Weights of a small masked image model: 64-pixel images, 155796 training examples.
Rows from block 2, named by matrix and row number. Each number is 500 + 50 x the weight over its row's rms, rounded and kept within 0 to 999. All counts start at 0. Numbers have three digits each. After the name is the row's rms in percent of the matrix's.
# fc2: squeeze-excite expand (model.blocks.2.se.fc2.weight, 64x8), inputs 0-7
fc2.0 118:514431559554423515551504
fc2.1 105:477534532575416532558484
fc2.2 083:509537553548472565581458
fc2.3 119:505514576571494455503417
fc2.4 093:498562551509398548511476
fc2.5 155:477500533587411460534507
fc2.6 033:448480495530519407576536
fc2.7 086:485513596516437444445489
fc2.8 101:519576584528440515455514
fc2.9 089:531569559527458497567561
fc2.10 115:481469484431470594496437
fc2.11 122:516456576533411544533506
fc2.12 139:492526547519503491375530
fc2.13 067:499486566520542430571559
fc2.14 119:492500592464425446461512
fc2.15 099:536400562528548497535524
fc2.16 122:478530443424564573501491
fc2.17 055:561506608528537502548515
fc2.18 135:483466467467475514623480
fc2.19 138:543447553477503499514608
fc2.20 049:486470550485575521532595
fc2.21 082:492558393477528561508492
fc2.22 057:516456552524516559581564
fc2.23 113:456507546584454418511502
fc2.24 112:481452592541458439526534
fc2.25 098:485542469501530596549433
fc2.26 078:468550532522602434509489
fc2.27 119:491405519494559503494583
fc2.28 101:505438585531489444435522
fc2.29 083:488489601466448563458498
fc2.30 084:511522566409501563448512
fc2.31 088:475546553400519462542531
fc2.32 106:519421556552526466485574
fc2.33 048:498576494523474597494559
fc2.34 118:497492584554546419467491
fc2.35 102:540478592507492448474578
fc2.36 109:464507574536409547538508
fc2.37 161:483510518511483444529378
fc2.38 118:453480540414508574448482
fc2.39 087:482509592523444535523576
fc2.40 068:543524417553482451563466
fc2.41 091:522466561432525580493554
fc2.42 070:492458552455492577560562
fc2.43 079:490502598541421487487454
fc2.44 058:550477534464438580486436
fc2.45 102:519495585500494515393528
fc2.46 082:498464613526434498495471
fc2.47 060:461570444560500523550438
fc2.48 118:494591469468459526484415
fc2.49 090:506598528449460491555548
fc2.50 095:461601531502496517566448
fc2.51 150:531595503504404482519504
fc2.52 105:462495481424467588505442
fc2.53 078:478520560608550466517503
fc2.54 097:468509438551559429556473
fc2.55 110:494477455518502506628525
fc2.56 081:484493528552534543488614
fc2.57 077:496404538521573548466510
fc2.58 102:516560494555487396523538
fc2.59 046:483531483463590413538502
fc2.60 095:518518563494481533383517
fc2.61 110:519393520523582515492516
fc2.62 071:499503567567518418467553
fc2.63 126:484481567551419551518446