Weights of a small masked image model.
Data: trained on photos of plants, animals and fungi (iNaturalist), 155796 training examples.
Rows from block 6, named by matrix and row number. Rows with one number belong to one channel. Each number is 50 + 15 x the weight over its row's rms, rounded and kept within 0 to 99. All counts start at 0. After the name is the row's rms in percent of the matrix's.
# convs0: first 3x3 conv, stride 2 (model.blocks.6.convs.0.weight, 144x96x3x3), inputs 56-63, a 3x3 kernel for each
# convs1: second 3x3 conv (model.blocks.6.convs.1.weight, 144x144x3x3, transposed), outputs 56-63, a 3x3 kernel for each
convs0.0 101:48 63 53 37 46 70 51 54 47 50 43 47 42 34 40 58 27 47 41 38 58 51 66 67 57 28 69 54 59 46 46 47 48 56 66 48 48 51 49 46 58 37 48 21 56 62 48 66 50 59 45 41 59 37 54 67 39 52 66 54 44 43 49 51 58 45 36 46 30 55 78 71
convs0.1 099:59 51 58 64 17 36 44 25 61 45 54 51 69 51 19 51 41 99 62 61 42 56 75 48 47 54 52 41 47 50 51 35 90 53 62 62 53 48 50 45 53 43 50 29 57 55 49 45 47 44 45 50 46 38 48 46 64 52 38 98 57 29 53 50 57 43 57 52 26 62 66 56
convs0.2 104:50 45 54 50 99 58 38 31 42 51 38 43 38 80 72 61 32 29 55 52 63 55 50 59 63 38 59 50 55 43 55 52 48 51 31 52 48 49 69 69 69 53 73 42 61 69 53 37 59 43 50 66 68 49 48 55 45 59 58 65 58 45 37 51 59 50 54 36 53 41 41 43
convs0.3 101:52 44 52 44 55 76 34 62 53 51 67 55 49 49 50 47 34 45 60 64 39 55 41 82 48 29 41 50 44 72 47 28 64 49 63 62 36 34 36 56 46 37 48 66 30 62 67 66 58 24 71 53 35 58 49 64 41 54 63 21 66 71 55 45 20 58 51 99 30 58 68 54
convs0.4 101:54 43 58 51 85 18 48 63 77 51 53 43 43 65 28 36 56 77 59 50 45 55 54 35 44 25 50 49 50 39 37 46 36 49 40 25 43 35 49 56 43 75 73 99 64 40 51 49 51 46 28 55 51 53 41 58 61 48 41 48 53 58 54 52 49 56 60 52 52 29 50 41
convs0.5 097:56 69 49 58 41 56 49 53 33 30 25 31 60 61 61 44 49 32 63 47 73 37 47 39 52 47 53 44 29 44 62 61 55 55 54 38 53 48 63 50 55 58 60 45 47 65 71 59 46 19 40 58 48 44 75 83 56 27 39 28 65 32 27 59 60 58 52 80 50 67 37 50
convs0.6 101:53 72 56 48 36 44 33 28 29 56 64 61 64 91 84 58 58 46 77 52 64 75 35 54 55 35 63 32 16 38 30 24 41 60 19 41 51 45 53 36 45 39 33 32 22 58 55 44 58 54 59 59 53 53 45 58 52 60 35 56 62 61 57 63 59 46 62 67 33 42 46 38
convs0.7 095:38 28 44 56 47 32 41 42 43 43 99 39 47 41 51 65 30 51 44 43 53 49 39 54 39 53 48 44 37 78 32 87 30 55 39 54 45 46 81 56 52 38 62 50 40 59 75 31 57 53 62 51 53 51 51 17 39 46 33 42 54 51 53 52 35 57 49 08 48 45 63 70
convs0.8 098:51 43 54 43 36 66 99 50 50 55 23 42 71 70 26 46 34 50 48 47 53 61 46 56 50 54 23 55 66 39 25 92 41 70 25 53 49 51 52 64 49 43 65 76 65 26 50 45 15 24 47 49 30 55 57 57 36 26 58 48 60 52 51 48 33 53 81 42 49 14 88 51
convs0.9 091:44 52 40 25 45 44 99 45 38 60 72 51 67 57 42 54 49 29 48 36 42 38 46 68 54 61 67 67 47 56 59 46 69 50 38 43 53 64 50 35 66 57 39 31 49 47 45 47 51 49 36 44 52 38 42 48 43 20 57 32 45 52 49 55 58 45 75 39 42 23 86 61
convs0.10 099:47 46 48 57 20 03 72 28 37 58 23 39 49 56 32 41 18 16 58 53 37 95 37 32 29 37 54 49 39 58 41 41 44 60 39 31 55 33 46 46 36 30 36 44 41 59 69 56 63 52 67 50 73 42 48 34 71 49 36 59 40 49 08 52 61 50 30 43 17 43 51 49
convs0.11 094:48 39 32 26 80 24 46 45 38 59 11 65 58 75 52 46 55 28 39 35 47 31 03 51 51 55 62 39 45 42 43 82 06 39 00 13 59 45 53 66 99 64 36 45 63 35 30 48 37 30 53 47 28 56 43 66 37 63 59 36 52 62 57 59 64 54 45 18 49 58 73 59
convs0.12 102:55 60 39 35 51 99 60 32 39 52 87 33 53 43 90 35 41 42 41 45 52 43 52 42 57 55 30 35 39 65 56 42 53 45 54 47 54 45 49 44 11 45 40 47 35 48 45 27 65 63 46 48 53 55 53 31 48 44 56 44 50 48 56 58 45 58 51 48 64 46 24 28
convs0.13 099:43 52 55 42 68 53 32 47 36 55 56 76 51 63 19 59 50 49 36 60 22 46 61 42 53 68 63 57 36 53 56 56 36 60 56 22 57 70 69 56 73 51 41 52 74 69 95 72 44 34 46 46 41 51 55 38 86 68 59 78 43 32 36 51 42 54 57 45 57 51 57 64
convs0.14 102:54 44 34 73 93 65 21 52 54 61 84 36 60 27 55 46 35 48 47 43 55 07 57 49 56 39 58 53 45 50 41 42 67 47 57 43 51 38 62 29 44 62 51 43 50 30 48 62 39 56 47 43 37 53 60 54 62 71 39 42 47 65 50 50 43 64 64 65 64 55 60 56
convs0.15 102:44 46 50 41 63 50 37 52 52 54 62 47 63 50 64 52 72 57 27 18 58 48 46 46 60 65 56 41 54 55 50 61 48 51 47 57 40 53 52 27 74 60 36 36 52 58 66 62 68 70 59 41 49 44 56 38 53 18 41 42 42 20 49 58 58 45 65 46 51 61 53 43
convs0.16 093:55 42 57 93 66 54 28 85 35 43 51 51 67 66 48 45 57 35 42 44 57 67 27 52 34 59 72 44 56 52 34 80 44 80 24 33 58 55 49 53 49 45 83 75 46 45 48 60 66 10 43 55 47 49 56 63 53 00 49 50 58 51 45 47 60 35 63 30 53 24 65 31
convs0.17 100:51 53 43 88 52 70 33 66 35 48 39 85 30 58 48 37 52 44 46 32 39 45 48 74 35 82 78 59 58 36 53 44 57 43 63 52 47 42 40 35 35 34 58 42 26 53 61 36 53 52 33 46 50 54 33 57 57 48 59 42 36 58 45 45 40 50 38 62 46 65 58 59
convs0.18 100:50 47 23 47 47 57 60 60 50 51 63 03 61 68 23 58 58 54 59 61 63 62 67 70 44 28 20 53 56 50 51 30 20 58 70 56 54 63 52 46 53 66 42 66 50 50 52 77 55 75 53 55 48 57 54 50 46 47 47 61 48 52 39 54 59 49 50 93 70 38 02 08
convs0.19 104:54 52 53 63 42 44 56 46 67 64 75 41 26 87 53 50 70 39 66 57 58 62 42 50 53 39 47 51 44 45 42 26 48 44 86 45 41 49 48 28 50 47 53 00 62 63 62 54 52 77 59 29 89 40 47 39 62 11 50 62 45 43 59 48 46 55 57 40 38 47 38 59
convs0.20 102:48 63 66 99 15 35 54 44 58 37 61 59 74 44 45 45 52 50 54 41 52 50 32 58 61 58 53 39 32 53 51 24 38 47 57 56 44 42 39 68 64 60 38 46 49 50 49 59 38 20 51 55 54 55 60 42 41 73 70 62 52 46 42 60 50 43 43 55 58 33 40 46
convs0.21 097:45 39 54 99 26 52 30 53 60 42 47 55 99 56 53 55 74 64 36 48 61 45 50 45 54 47 38 43 36 49 60 20 74 43 42 47 50 59 37 47 21 48 45 50 39 50 61 66 75 45 60 46 48 42 42 28 57 22 54 56 61 54 56 54 32 47 50 37 52 56 68 61
convs1.0 115:52 74 74 50 99 66 52 41 59 45 57 60 68 58 63 57 46 57 44 65 50 32 43 65 49 43 51 46 38 52 61 93 49 56 50 53 55 61 56 48 23 43 56 49 48 52 40 39 68 43 51 57 44 54 52 26 28 52 70 20 50 76 51 43 13 34 46 38 16 49 70 42
convs1.1 110:50 50 53 35 00 20 52 51 44 51 46 54 49 43 61 65 44 53 40 41 49 47 29 38 52 53 48 46 52 44 39 23 57 38 46 44 45 47 53 47 99 59 51 58 46 49 54 49 32 97 69 60 49 57 66 53 45 68 85 63 57 66 53 56 73 44 49 31 49 44 54 67
convs1.2 090:47 44 52 47 40 40 49 48 50 46 45 40 56 41 00 35 44 57 49 61 50 53 53 94 54 58 42 47 45 61 44 38 48 56 63 39 50 56 59 56 39 27 45 49 44 52 52 50 43 40 81 53 34 44 48 17 10 51 52 36 60 48 52 53 48 37 72 67 70 68 47 61
convs1.3 115:50 58 52 44 99 19 48 57 43 51 53 59 50 48 43 46 58 65 48 63 51 56 69 37 49 63 47 47 39 45 47 25 59 55 44 33 48 46 53 47 79 51 57 65 59 53 67 59 64 39 38 53 30 36 46 42 46 50 26 60 45 43 55 45 46 54 51 51 58 36 25 57
convs1.4 095:51 45 47 52 47 74 55 56 53 64 56 61 60 17 56 42 50 46 53 63 59 63 21 21 46 48 40 50 34 52 40 35 43 61 74 63 51 53 47 48 58 48 53 48 52 56 45 43 61 38 28 58 45 52 53 42 49 66 88 43 64 53 46 40 24 49 51 58 43 48 69 41
convs1.5 097:47 52 53 52 41 42 53 46 48 42 53 40 46 67 44 57 51 46 54 48 64 73 69 66 47 92 60 56 43 54 55 00 43 54 27 44 52 51 53 49 57 15 47 60 52 47 53 49 47 45 39 51 58 63 52 54 40 61 99 54 50 44 52 52 65 45 41 64 43 57 99 52
convs1.6 106:50 63 55 56 80 70 56 65 64 48 58 60 68 99 55 71 73 50 66 58 28 43 82 67 60 60 53 60 47 41 37 43 59 53 46 48 47 51 52 39 46 45 47 51 58 45 40 53 61 46 52 47 53 58 72 79 61 55 88 48 55 71 80 56 67 47 52 38 50 49 48 52
convs1.7 114:48 45 50 48 31 44 47 62 52 55 46 56 62 21 53 57 69 42 48 50 53 51 53 38 44 27 49 56 53 55 54 71 40 52 64 72 51 46 46 49 69 59 50 62 42 50 54 54 49 24 35 52 94 55 56 37 60 40 00 55 54 34 63 58 55 52 56 99 56 56 56 47
convs1.8 112:51 51 44 49 29 38 50 52 42 49 51 47 36 11 38 50 51 52 46 53 51 40 56 51 55 46 54 48 62 57 58 26 57 49 56 46 51 52 52 50 79 03 48 69 53 48 45 62 54 80 51 49 44 48 45 69 49 35 43 40 52 54 57 54 56 62 59 78 47 53 32 64
convs1.9 101:48 48 49 56 34 31 57 42 53 43 23 42 50 10 66 41 51 55 52 50 44 45 38 46 49 65 49 53 38 45 51 08 27 37 48 41 51 51 47 45 50 89 49 80 60 54 53 51 52 20 59 54 46 64 37 27 29 35 99 31 38 11 39 43 77 60 36 35 38 58 72 50
convs1.10 094:44 37 52 55 18 74 45 34 41 62 53 42 58 56 56 51 50 58 58 56 59 60 18 08 50 18 50 40 54 41 39 62 25 35 35 57 51 36 43 57 52 35 42 39 42 55 51 37 48 59 18 53 49 38 43 68 64 53 47 93 51 52 31 45 44 55 66 62 58 55 71 57
convs1.11 105:51 40 58 60 58 72 52 60 47 49 39 42 65 10 54 43 58 51 57 57 44 36 50 60 48 54 59 51 38 55 66 40 65 69 58 51 49 54 53 59 53 47 45 68 57 50 50 49 44 89 43 51 40 38 48 51 34 55 02 32 45 45 15 52 36 43 55 64 40 56 47 63
convs1.12 106:44 49 49 57 18 56 46 44 41 50 45 50 41 92 53 47 21 50 62 55 49 53 47 54 55 65 42 53 35 43 43 43 47 54 61 58 51 53 52 62 56 49 56 99 40 46 44 46 68 70 60 58 18 52 54 44 61 53 34 44 46 54 55 58 54 48 66 05 29 58 78 56
convs1.13 090:47 51 50 56 77 49 50 38 53 38 61 37 35 88 60 46 54 44 49 41 55 37 50 66 52 90 61 50 47 52 49 40 22 68 31 45 54 49 46 54 87 63 47 47 55 59 47 49 45 29 42 59 33 79 50 58 60 65 95 65 50 60 59 55 63 49 47 83 61 43 63 49
convs1.14 112:52 50 51 44 56 44 53 47 53 57 56 48 43 51 68 53 41 47 55 51 48 49 54 69 51 43 46 54 48 56 48 39 32 43 59 55 52 45 48 47 33 15 50 55 48 52 51 46 62 45 50 46 24 46 55 54 45 45 69 03 45 65 61 55 45 53 58 36 27 47 66 45
convs1.15 098:49 50 43 54 61 55 48 63 48 50 38 47 49 23 64 41 40 57 54 41 47 52 49 55 36 29 28 46 45 53 56 72 56 43 40 42 48 50 52 49 51 27 54 38 34 44 54 44 46 34 28 54 53 99 40 28 35 52 79 57 50 93 17 58 58 55 53 44 45 47 36 54
convs1.16 104:51 36 55 50 01 49 48 50 51 47 58 50 46 36 47 40 26 48 47 56 56 50 68 18 47 55 52 44 35 34 53 40 26 55 53 73 46 50 51 49 60 99 48 62 58 47 53 52 56 36 99 53 65 52 45 38 48 50 71 59 39 43 29 49 54 39 57 57 40 50 68 47
convs1.17 092:55 46 42 47 36 66 51 51 57 50 50 55 42 51 54 56 42 53 44 40 48 34 23 25 43 63 42 58 51 52 48 68 95 52 49 46 49 50 51 54 20 53 42 17 23 52 46 53 52 02 87 48 55 61 49 28 48 16 25 19 54 45 55 50 34 35 57 15 43 52 22 49
convs1.18 109:55 42 49 54 57 57 47 32 53 48 50 36 42 69 33 38 14 35 55 34 58 44 40 57 47 39 40 43 60 57 56 25 57 58 69 55 54 46 53 51 47 57 52 47 50 52 44 53 55 73 52 46 25 48 54 66 43 78 26 53 54 34 57 49 50 55 55 00 50 52 07 53
convs1.19 102:51 51 45 53 69 61 53 40 58 59 59 51 55 20 36 37 58 54 58 67 61 63 62 52 61 48 44 42 49 61 37 45 63 52 61 40 53 54 51 49 53 89 50 51 43 52 53 50 55 99 99 57 39 51 44 49 41 52 04 46 40 43 52 38 21 44 45 45 46 43 35 42
convs1.20 104:58 46 46 54 49 45 45 42 52 51 44 50 59 76 56 49 41 59 54 54 52 33 31 49 45 49 42 58 39 62 46 27 31 51 42 57 49 53 59 52 67 26 53 49 48 49 46 54 43 26 78 49 55 51 51 46 46 75 70 37 56 39 64 49 57 64 46 58 42 60 68 42
convs1.21 103:49 41 54 52 29 46 52 45 54 42 27 42 36 59 13 46 48 63 50 55 48 54 55 50 40 49 44 45 31 45 36 13 36 49 42 48 47 47 46 44 37 75 58 58 47 54 46 42 47 57 25 55 65 25 44 35 41 64 48 33 47 50 58 45 46 44 61 54 80 48 48 53