{"model": "masked image model", "dataset": "photos of plants, animals and fungi (iNaturalist)", "train_examples": 155796, "image_size": 64, "crop_scale_min": 1, "horizontal_flip": true, "translate": 0.06, "method": "simmim", "mask_ratio": 0.5, "loss": "l1", "arch": "resnet", "norm": "batchnorm", "hidden_act": "silu", "channel_attention": "se", "depths": [3, 3, 3], "kernel_size": 3, "stem": "single", "avg_pool_shortcut": true, "widths": [64, 96, 144], "init": "torch_default", "residual_init": "scaled_by_depth", "optimizer": "normuon", "muon_scale": "original", "learning_rate": 0.022, "momentum": 0.95, "nesterov": false, "orthogonalizer": "polar_express", "adamw_lr_other_params": 0.0019, "max_grad_norm": 0.5, "max_steps": 16600, "batch_size": 128, "epochs": 13.6, "lr_schedule": "cosine", "final_lr_fraction": 0.1, "warmup_steps": 330, "weight_decay": 0.004, "adamw_weight_decay_other_params": 0}
Rows from block 5, named by matrix and row number. Rows with one number belong to one channel. Each number is 128 + 24 x the weight over its row's rms, rounded and kept within 0 to 255. All counts start at 0. Numbers have three digits each.
# convs0: first 3x3 conv (model.blocks.5.convs.0.weight, 96x96x3x3), inputs 40-43, a 3x3 kernel for each
# convs1: second 3x3 conv (model.blocks.5.convs.1.weight, 96x96x3x3, transposed), outputs 40-43, a 3x3 kernel for each
convs0.24:090076090126111110150189159135155142134138124132115118130125161063100169108148158126151137126138113130114127
convs1.24:112101119151176125141188123115172116130177117121102135146140134096049156151134135139132171141154133102105126
convs0.25:132128128136122137130097108153079102121077136140138131116121114118102113131126114130111117142104112134117133
convs1.25:140149153184166075164126116119152082150155085149142135115112130058021109086083125147158146099080154122140127
convs0.26:134121122126138143144134124120036046169104081147129120142098120157115120110156160120156141112101124153157119
convs1.26:097133135126159164133122124142148129171116085166087134128113095130092057127125113162112096129202135096115132
convs0.27:110093116129093134137111126129092161117113150123147134111128107080100104122121115123136124135124120145119118
convs1.27:141188120110155153127125136125112113115107126135144123117119132196166167123132133122151128194176146170155144
convs0.28:115114134118111163123141152146167141113157171114140155090101154091090130095113139141176149113107131135109127
convs1.28:125139128146147147135155148119150123119175162127147119109179117107189169127150152169171126141121134143137122
convs0.29:127154139156172124154160135103123133120116108113117119107111143255196093157134138131129145102093091126122110
convs1.29:157174111088084078115115101111141144155124109129141148124098128217063070132105135139151128116122110095119145
convs0.30:159186178138129148141142146125151149147119116124137137119133111134112095120131138135129133115116116117102106
convs1.30:129148106152180133082140125116114130096115117068116121136126135148144131097134122146163169126138123123144157
convs0.31:138178149124112136131122119123062116142115141131104108102178135150123113141132161111133087132129133118123166
convs1.31:129106143144099122113063134118144148131095149117130132121127129141083125121073136144136161132104149143141152
convs0.32:153121096169114138107109119132101120097097128121125116137121100255180103149106131132134132129124117136135128
convs1.32:150128118093063152118118099103111110125127131100136126113122146167160155120139125130137138122107112123106158
convs0.33:074091143102139184119112166119102113096109137073104143106165164159114097108110143115127128130144117140124096
convs1.33:114123118152139122168129136101136132122100126160093090126144148141152139117087102149140120157134111125106118
convs0.34:123143127110155133096086127132137136130136126164133143144136140147077075140129150127128117131153132099168125
convs1.34:135170130098091127132115145120109112105111142124125137123147113124145103121148103127109117151146109146133177
convs0.35:128156138134121109135121099145100095152135089158110114152146115161138121102143118142136135113118091150132103
convs1.35:171135139159137124121102123135091097121133127143123125147103091126102104156137098132096097161160106131152120
convs0.36:131146160135123115119101127129036089134163109119142137149139156127130124104124128131127108127116100123116118
convs1.36:111076113130110098127090121163149138122124161145122128153163121124171168136132140160136136104041108170130141
convs0.37:137114126135128128130147119130109152130094096123116101111110106146154107126133135125190192119148162138123115
convs1.37:104091139075052114126104144154133139149162153119157147131128134182182142147140125082107120061041134135130122
convs0.38:138162179140084079108080091145142131132118089136155132164094079129089112147146121107111139126134145123134157
convs1.38:147191146158129142053063110130118110158134154109124129130097125184089104198140111129166128113203149125151173
convs0.39:112137116139117124156128150085103116126105135151134158143118122131136144115130123158163145135137129143148137
convs1.39:128153147085037098140141117105111089118089147123142139140115111148113106105112134152107132130121116151109113
convs0.40:080058052124245100128145117102116075126136112133122122113125127050080138087115082123085114133142136134129101
convs1.40:157128130112121136114123136126122115144164107144167138131125141185132156168126133135134160089115099088103125
convs0.41:133108121160159147130138112082094153120154127137122131173125119105135121130125109112113146140133132123106150
convs1.41:126121136142113088153145114105090123098105145144131139140116134094125158111116130130123121127078105085062104
convs0.42:091105122141097124125143119123101131152142115165165144125113129220160159160138101121125126137106122149136120
convs1.42:155111141121122107136142132102116123130091109126143098156119121104100115146115117143140180112080082113110124
convs0.43:139108116100126164155110159166123148125069145140142141088132182081126166148146120114156135143114121131153131
convs1.43:099097117126124102122119117146117123148138117139132111132155143149128108129106112085062142110110119098121131
convs0.44:092128102094127148119152162147113110133119121118116123100119121178154102098113156068085110131126132145125120
convs1.44:086099109108129144129155131163131124127141139154138138121112135228181182150149145123115135087127120114122135
convs0.45:135142135139168163141170157102090134122069143138149130117135137106077134094117132133134123112104110118133125
convs1.45:097106112109113108132162109157101099176124075132116153138096112142071104125138144166142147153126128088108145
convs0.46:126166140121229113135133136174175149123162118127116134100135140054148145110090151131118119124115126129104143
convs1.46:126154162139144116133137110105111139124112111120090146131125136131144131100131128105145189103168162123113117
convs0.47:124139138125111120124113126151140109141092098133120151119110125113206103101092135134134145171098122140164138
convs1.47:137167123152129119149132147158119141122106141142126126131138136117180109110118099161131122121082122160103098
convs0.48:117116132153092067146132089128180172130236152106124128139172148129184186123140131112104123131140123121167163
convs1.48:127142127117148128130123124114095118109069134138107111119120124099155129128131128126130114093166095065128129
convs0.49:115111124129101093136113103113121144132152141125150156110133154129135129055076140104121097128111121113120094
convs1.49:170180124161170143141168153111094096156123160140144155116083124100044100134147130179142160111161135110104142
convs0.50:115135137151166201139165151135142153128166165134172133143161095134233141094104148164127120128140150118130144
convs1.50:136109136132110144130123137174117132140139106115105120145130139097042107148085137111096143123130132149176139
convs0.51:159111095143125099108131126108088145114117122119103128111160152094117160129133166156127167176125141134118151
convs1.51:156108128154127117114171137153113129159174143171147133147113132107121117085106136116151143122140144096096164
convs0.52:117101148159121133159146107127124166129121151125128159089129144080127136122132107127131117126132145127111180
convs1.52:140098100146100130092083117115132133138075133104123118151142133134160129106128164133136127098172119099140132
convs0.53:116097134078078088113077115113106129158116104139170145122098089108173164119154131127162146108100121110128112
convs1.53:117083144109072104116110116109106116103113129132110119118128140159173145128121131151105151145109123134065122
convs0.54:122119121159110110113096145133165116141094060169119119118105111155150127104114127107135108134193096124127102
convs1.54:116076139130067128132123141144139110129180099131106090127132133094112094094052083091076107131088131162146127
convs0.55:113124163127150150157163126147124144117066154132107108097111124185118136113119141101112130122122132161128134
convs1.55:102161117118062073128098102123146131097067161135155145135117119147094118131117138151112102134114156131068092
convs0.56:090125110132137096117171122160121133119093106132110109117135160087052151130109121149140099135113108098090085
convs1.56:129104123150088121150157176160122094150126107134119118145109120113014090144136131135113131128135095120107132
convs0.57:125087145097115152154157139164116139162126132141145158137161161191214153113137105127130160092119130108145139
convs1.57:182159176169164149139163133127146132121121160136166131106109100142075117095082114117148156187159149171088114
convs0.58:126098095132045098110094092124190091062107084120120117130114125119164136133134147100140113128164123106110097
convs1.58:122073125123056151139121129125189166120156184113113130109140145125217171106166152133166142121108158161133155
convs0.59:123152150136173118121110121125144174127185160130154136126114091126179118114139166121138142115120166105117113
convs1.59:137167135151097145163115123095143118110114114116127157064111144078099125100114155145144050160127121134147112
convs0.60:101077194112122164117123128124144137128126144136138126088071121117181139145120113118142132134151126127135109
convs1.60:145132122128102119132157130110117115130135150114120136124144119118129132142118161142143131102082131071092132
convs0.61:112114089124052115148115150157154122082047092137129131151150131137154159138117138121126115136095094109140146
convs1.61:158163126129097173138137141137103131148105156100155100104111119114155178120140124122134128151112075173177153
convs0.62:111087112117111117138155130109099126074147148092124130141113141101058103134105132118119102145136106136133149
convs1.62:163133125181168121131146120087112124121130160139096143120141120140119105144140116134156128156183149148133144
convs0.63:136115136119136155105141129106146118124086092141117115126165135151085139121105105117144155135172157129106143
convs1.63:137075138137161113141116115156119137132129149124157156143112114144100124106097131164137129095118133121190152
convs0.64:122134098092126147103130152135113137124103142123088123121100136144099094119080125129148129116122125104125134
convs1.64:172195158093124127138151139132144119116129154131139126125099122155120140155117129131171112117087098132095129
convs0.65:150137122126176146122142125149141139132119151135156150129117126078135185138125127118108129151128124153137099
convs1.65:150131165113103177110094142141138152152135160156140158124146138130131109139150117144126123104097103086093122
convs0.66:127148121140176119103082113133127122152140110143152119130163151202176149128120116139124129147143131140139129
convs1.66:148126144111126127124110150126120132137101075144127134129138105137103076128130136130104121158130090096096106
convs0.67:133185173126162148117100096149114148145104108113138126104139140061094127094102131133119108121115101122104078
convs1.67:172228145131087137149147165129107125145135134131154129146096113148056111152121119129133137135158104122131131
convs0.68:137146133099141130102153152118099118133085119141131146073096141060080124144110130105127141133142144119126122
convs1.68:114137150142122145103105133110083118126132141100137144116105119157138163168117131131112161106151169118161162
convs0.69:127144121143137114112148139117071143113140139133139152156163110113069121126097122112134115107085123142104161
convs1.69:112146140087134103141177134121113102139122147128151159135129123123165144101159159150119121146133130097110121
convs0.70:112128105108120143130111104120152148142129139175152149157152146130118149167134094137089103127113110123098102
convs1.70:150112119126165141125140118146120105160161146134159152126139121135111103109108117108146098097082089133119131
convs0.71:148147133140128108127144108094114142093102121135092115147135123165176151114130161151150130129108136108093144
convs1.71:124151110113148116135146148138138098156120124127143139125082120120132140133152114133157152052074096136134124
convs0.72:112071112148205123107166138150097102159168110123147102081112134112100111096100143132114123132130145142166121
convs1.72:135070154096090156123147119138138131157109091170152124118154112117160132128109115132096126146179163163149120
convs0.73:121121107157151071140142112136158206091093138132113133112122118144164137105133119106094112137104122142132131
convs1.73:106094107104155126113119127110159136113148172118103122118143160129159154129179158138135134151134110159142115
convs0.74:141128125160106132124117099130138136108157177120134161136145135118157112144149144150125153150105125099118142
convs1.74:147179156133121121136106093119136183110114175147096133137129144124139157127102131130196150130152150106108098
convs0.75:126125127142079113126111102129089116154168132123156135130156135147169124128137147122126151139132139132115120
convs1.75:135119121111110120110146141133127120147159113128124126129139137111139138116121151106127129146122122153137123
convs0.76:119153128136159089125165145065161171066126160121126138171208192155112158137140112101146129124148161136115146
convs1.76:140091148131084115131102133134162126133145163105135165123147148112158138094109129146129124151143160133153152
convs0.77:100134112141131129123139138123115153112137130128117146081102128106116112120134120122121131141127108129123087
convs1.77:113108116094129136131134141116128125106137135062133132139123117152158174133168168142151122105095088132126127
convs0.78:109101116077087142110123116147131105136115097124143130129132142090153138135141133125118148126121146129144162
convs1.78:131131145182123105139125112114130094080091101108104121125152139055066111095130128119125135104143122153160125
convs0.79:132133126145115108139125130110118141118152098103095150105146122007087124114132114118146135117147092084110118
convs1.79:122127089121126098113120114111122156091134128115099097139154124085105122172133114110123146150158122153205126
convs0.80:121115166127123120129147120127134112120138114110100111107115145104163141130135129138154151094113153082081126
convs1.80:113110136107145138101122117096087120126120163118170150119125125072118111088154133083168149120159155116149113
convs0.81:138118135149126131120119113144137097129075057112116114120139138076079096130141128106091112141102110139119132
convs1.81:132153155136149152117120116150153131165146067140130125137142141085040053122121121128129109124125110129163151
convs0.82:151143157124068128093068112150125159133151167114139152136121103124119148122129101140135134147168149114116125
convs1.82:113087110162128120144135135147129135094121144109094120142164131105084121145131127127131114100116128121161136
convs0.83:127165122142084080136144126177108131100080111114105122081151104083138135119098115154109119162139092167150160
convs1.83:144171121136120087127084105127105156102133102143125104156144133131092126150109133127167136136171141116200126
convs0.84:126134103137164092122154152131129100133136109148116115118123137122084152127115127131131142140127098106115120
convs1.84:144103124128145123112127127107146123143139121115124127133119137131037105154097139131132141131131136171177155
convs0.85:130126126108156132118119114139108145140164140102100108113133141101088119096123110103108133150151139140151144
convs1.85:138119131140133152117090136122140147133120130130088155113119137141129132154141138161119097187134150146150195
convs0.86:140119117143127090128112145116094120101070151126092133133087129159084084117091097087097144093113155113107165
convs1.86:104108106109173173099140146128139144110131136123131116105121145162196166107115125124131169140155140117129174
convs0.87:116105101130155134150152129133148119125091106131139137181147124205175128151142115114114136135127094146180130
convs1.87:172190157100109110103118108146128122116095127142123127133127134216137134156160142099094114126120116141164135
convs0.88:118145156122170141122174160112107168113147131126147141118165159151175142145156132137109161129122149139145159
convs1.88:114148180114106134102093133136146130146181100133097117139106110113118114138152124109109114112102145136092142
convs0.89:150178140140157150107049112151152138132155142147123109137159139110171154094123124102126126134102148122122074
convs1.89:162236154124076108120047104148153118140060109124096146130126119150143098124102109140110105148160085116104101
convs0.90:142147121162142137143117127152129115127154149139136120145126120168094105134124128132119134145131121138109091
convs1.90:126130131132111097137137128114110108131150170120108115082094123085106089087095104163134125094121123124151157
convs0.91:129121127139108121122091161122129170143073144162116121158127149132132131111123123136129118155144140128116116
convs1.91:134117112158174152106168157149141110125051088108090098148123123130118138178148133178141150133128142174214180
convs0.92:136144136095104060131096082146164147133075160132160108133126112124144129134118163140148137120116092103110138
convs1.92:126152133140159155118134116114151121111150147073093110139148145124155148127128120147187136157145131147102138
convs0.93:068087110119113137130127121129158129143155119129167107121140158121154193135141146100104113133120140129131137
convs1.93:134087112114064080117153121130136105141103109127119124128138118137137140120098118145162133104131147123172159
convs0.94:113120114133133114124118126127103152141096140148141131131129132074143080134163118123108113120139062101113110
convs1.94:173134153151099119130133121154115122134038131104157154135146132116145129152138106144132140137141160151122143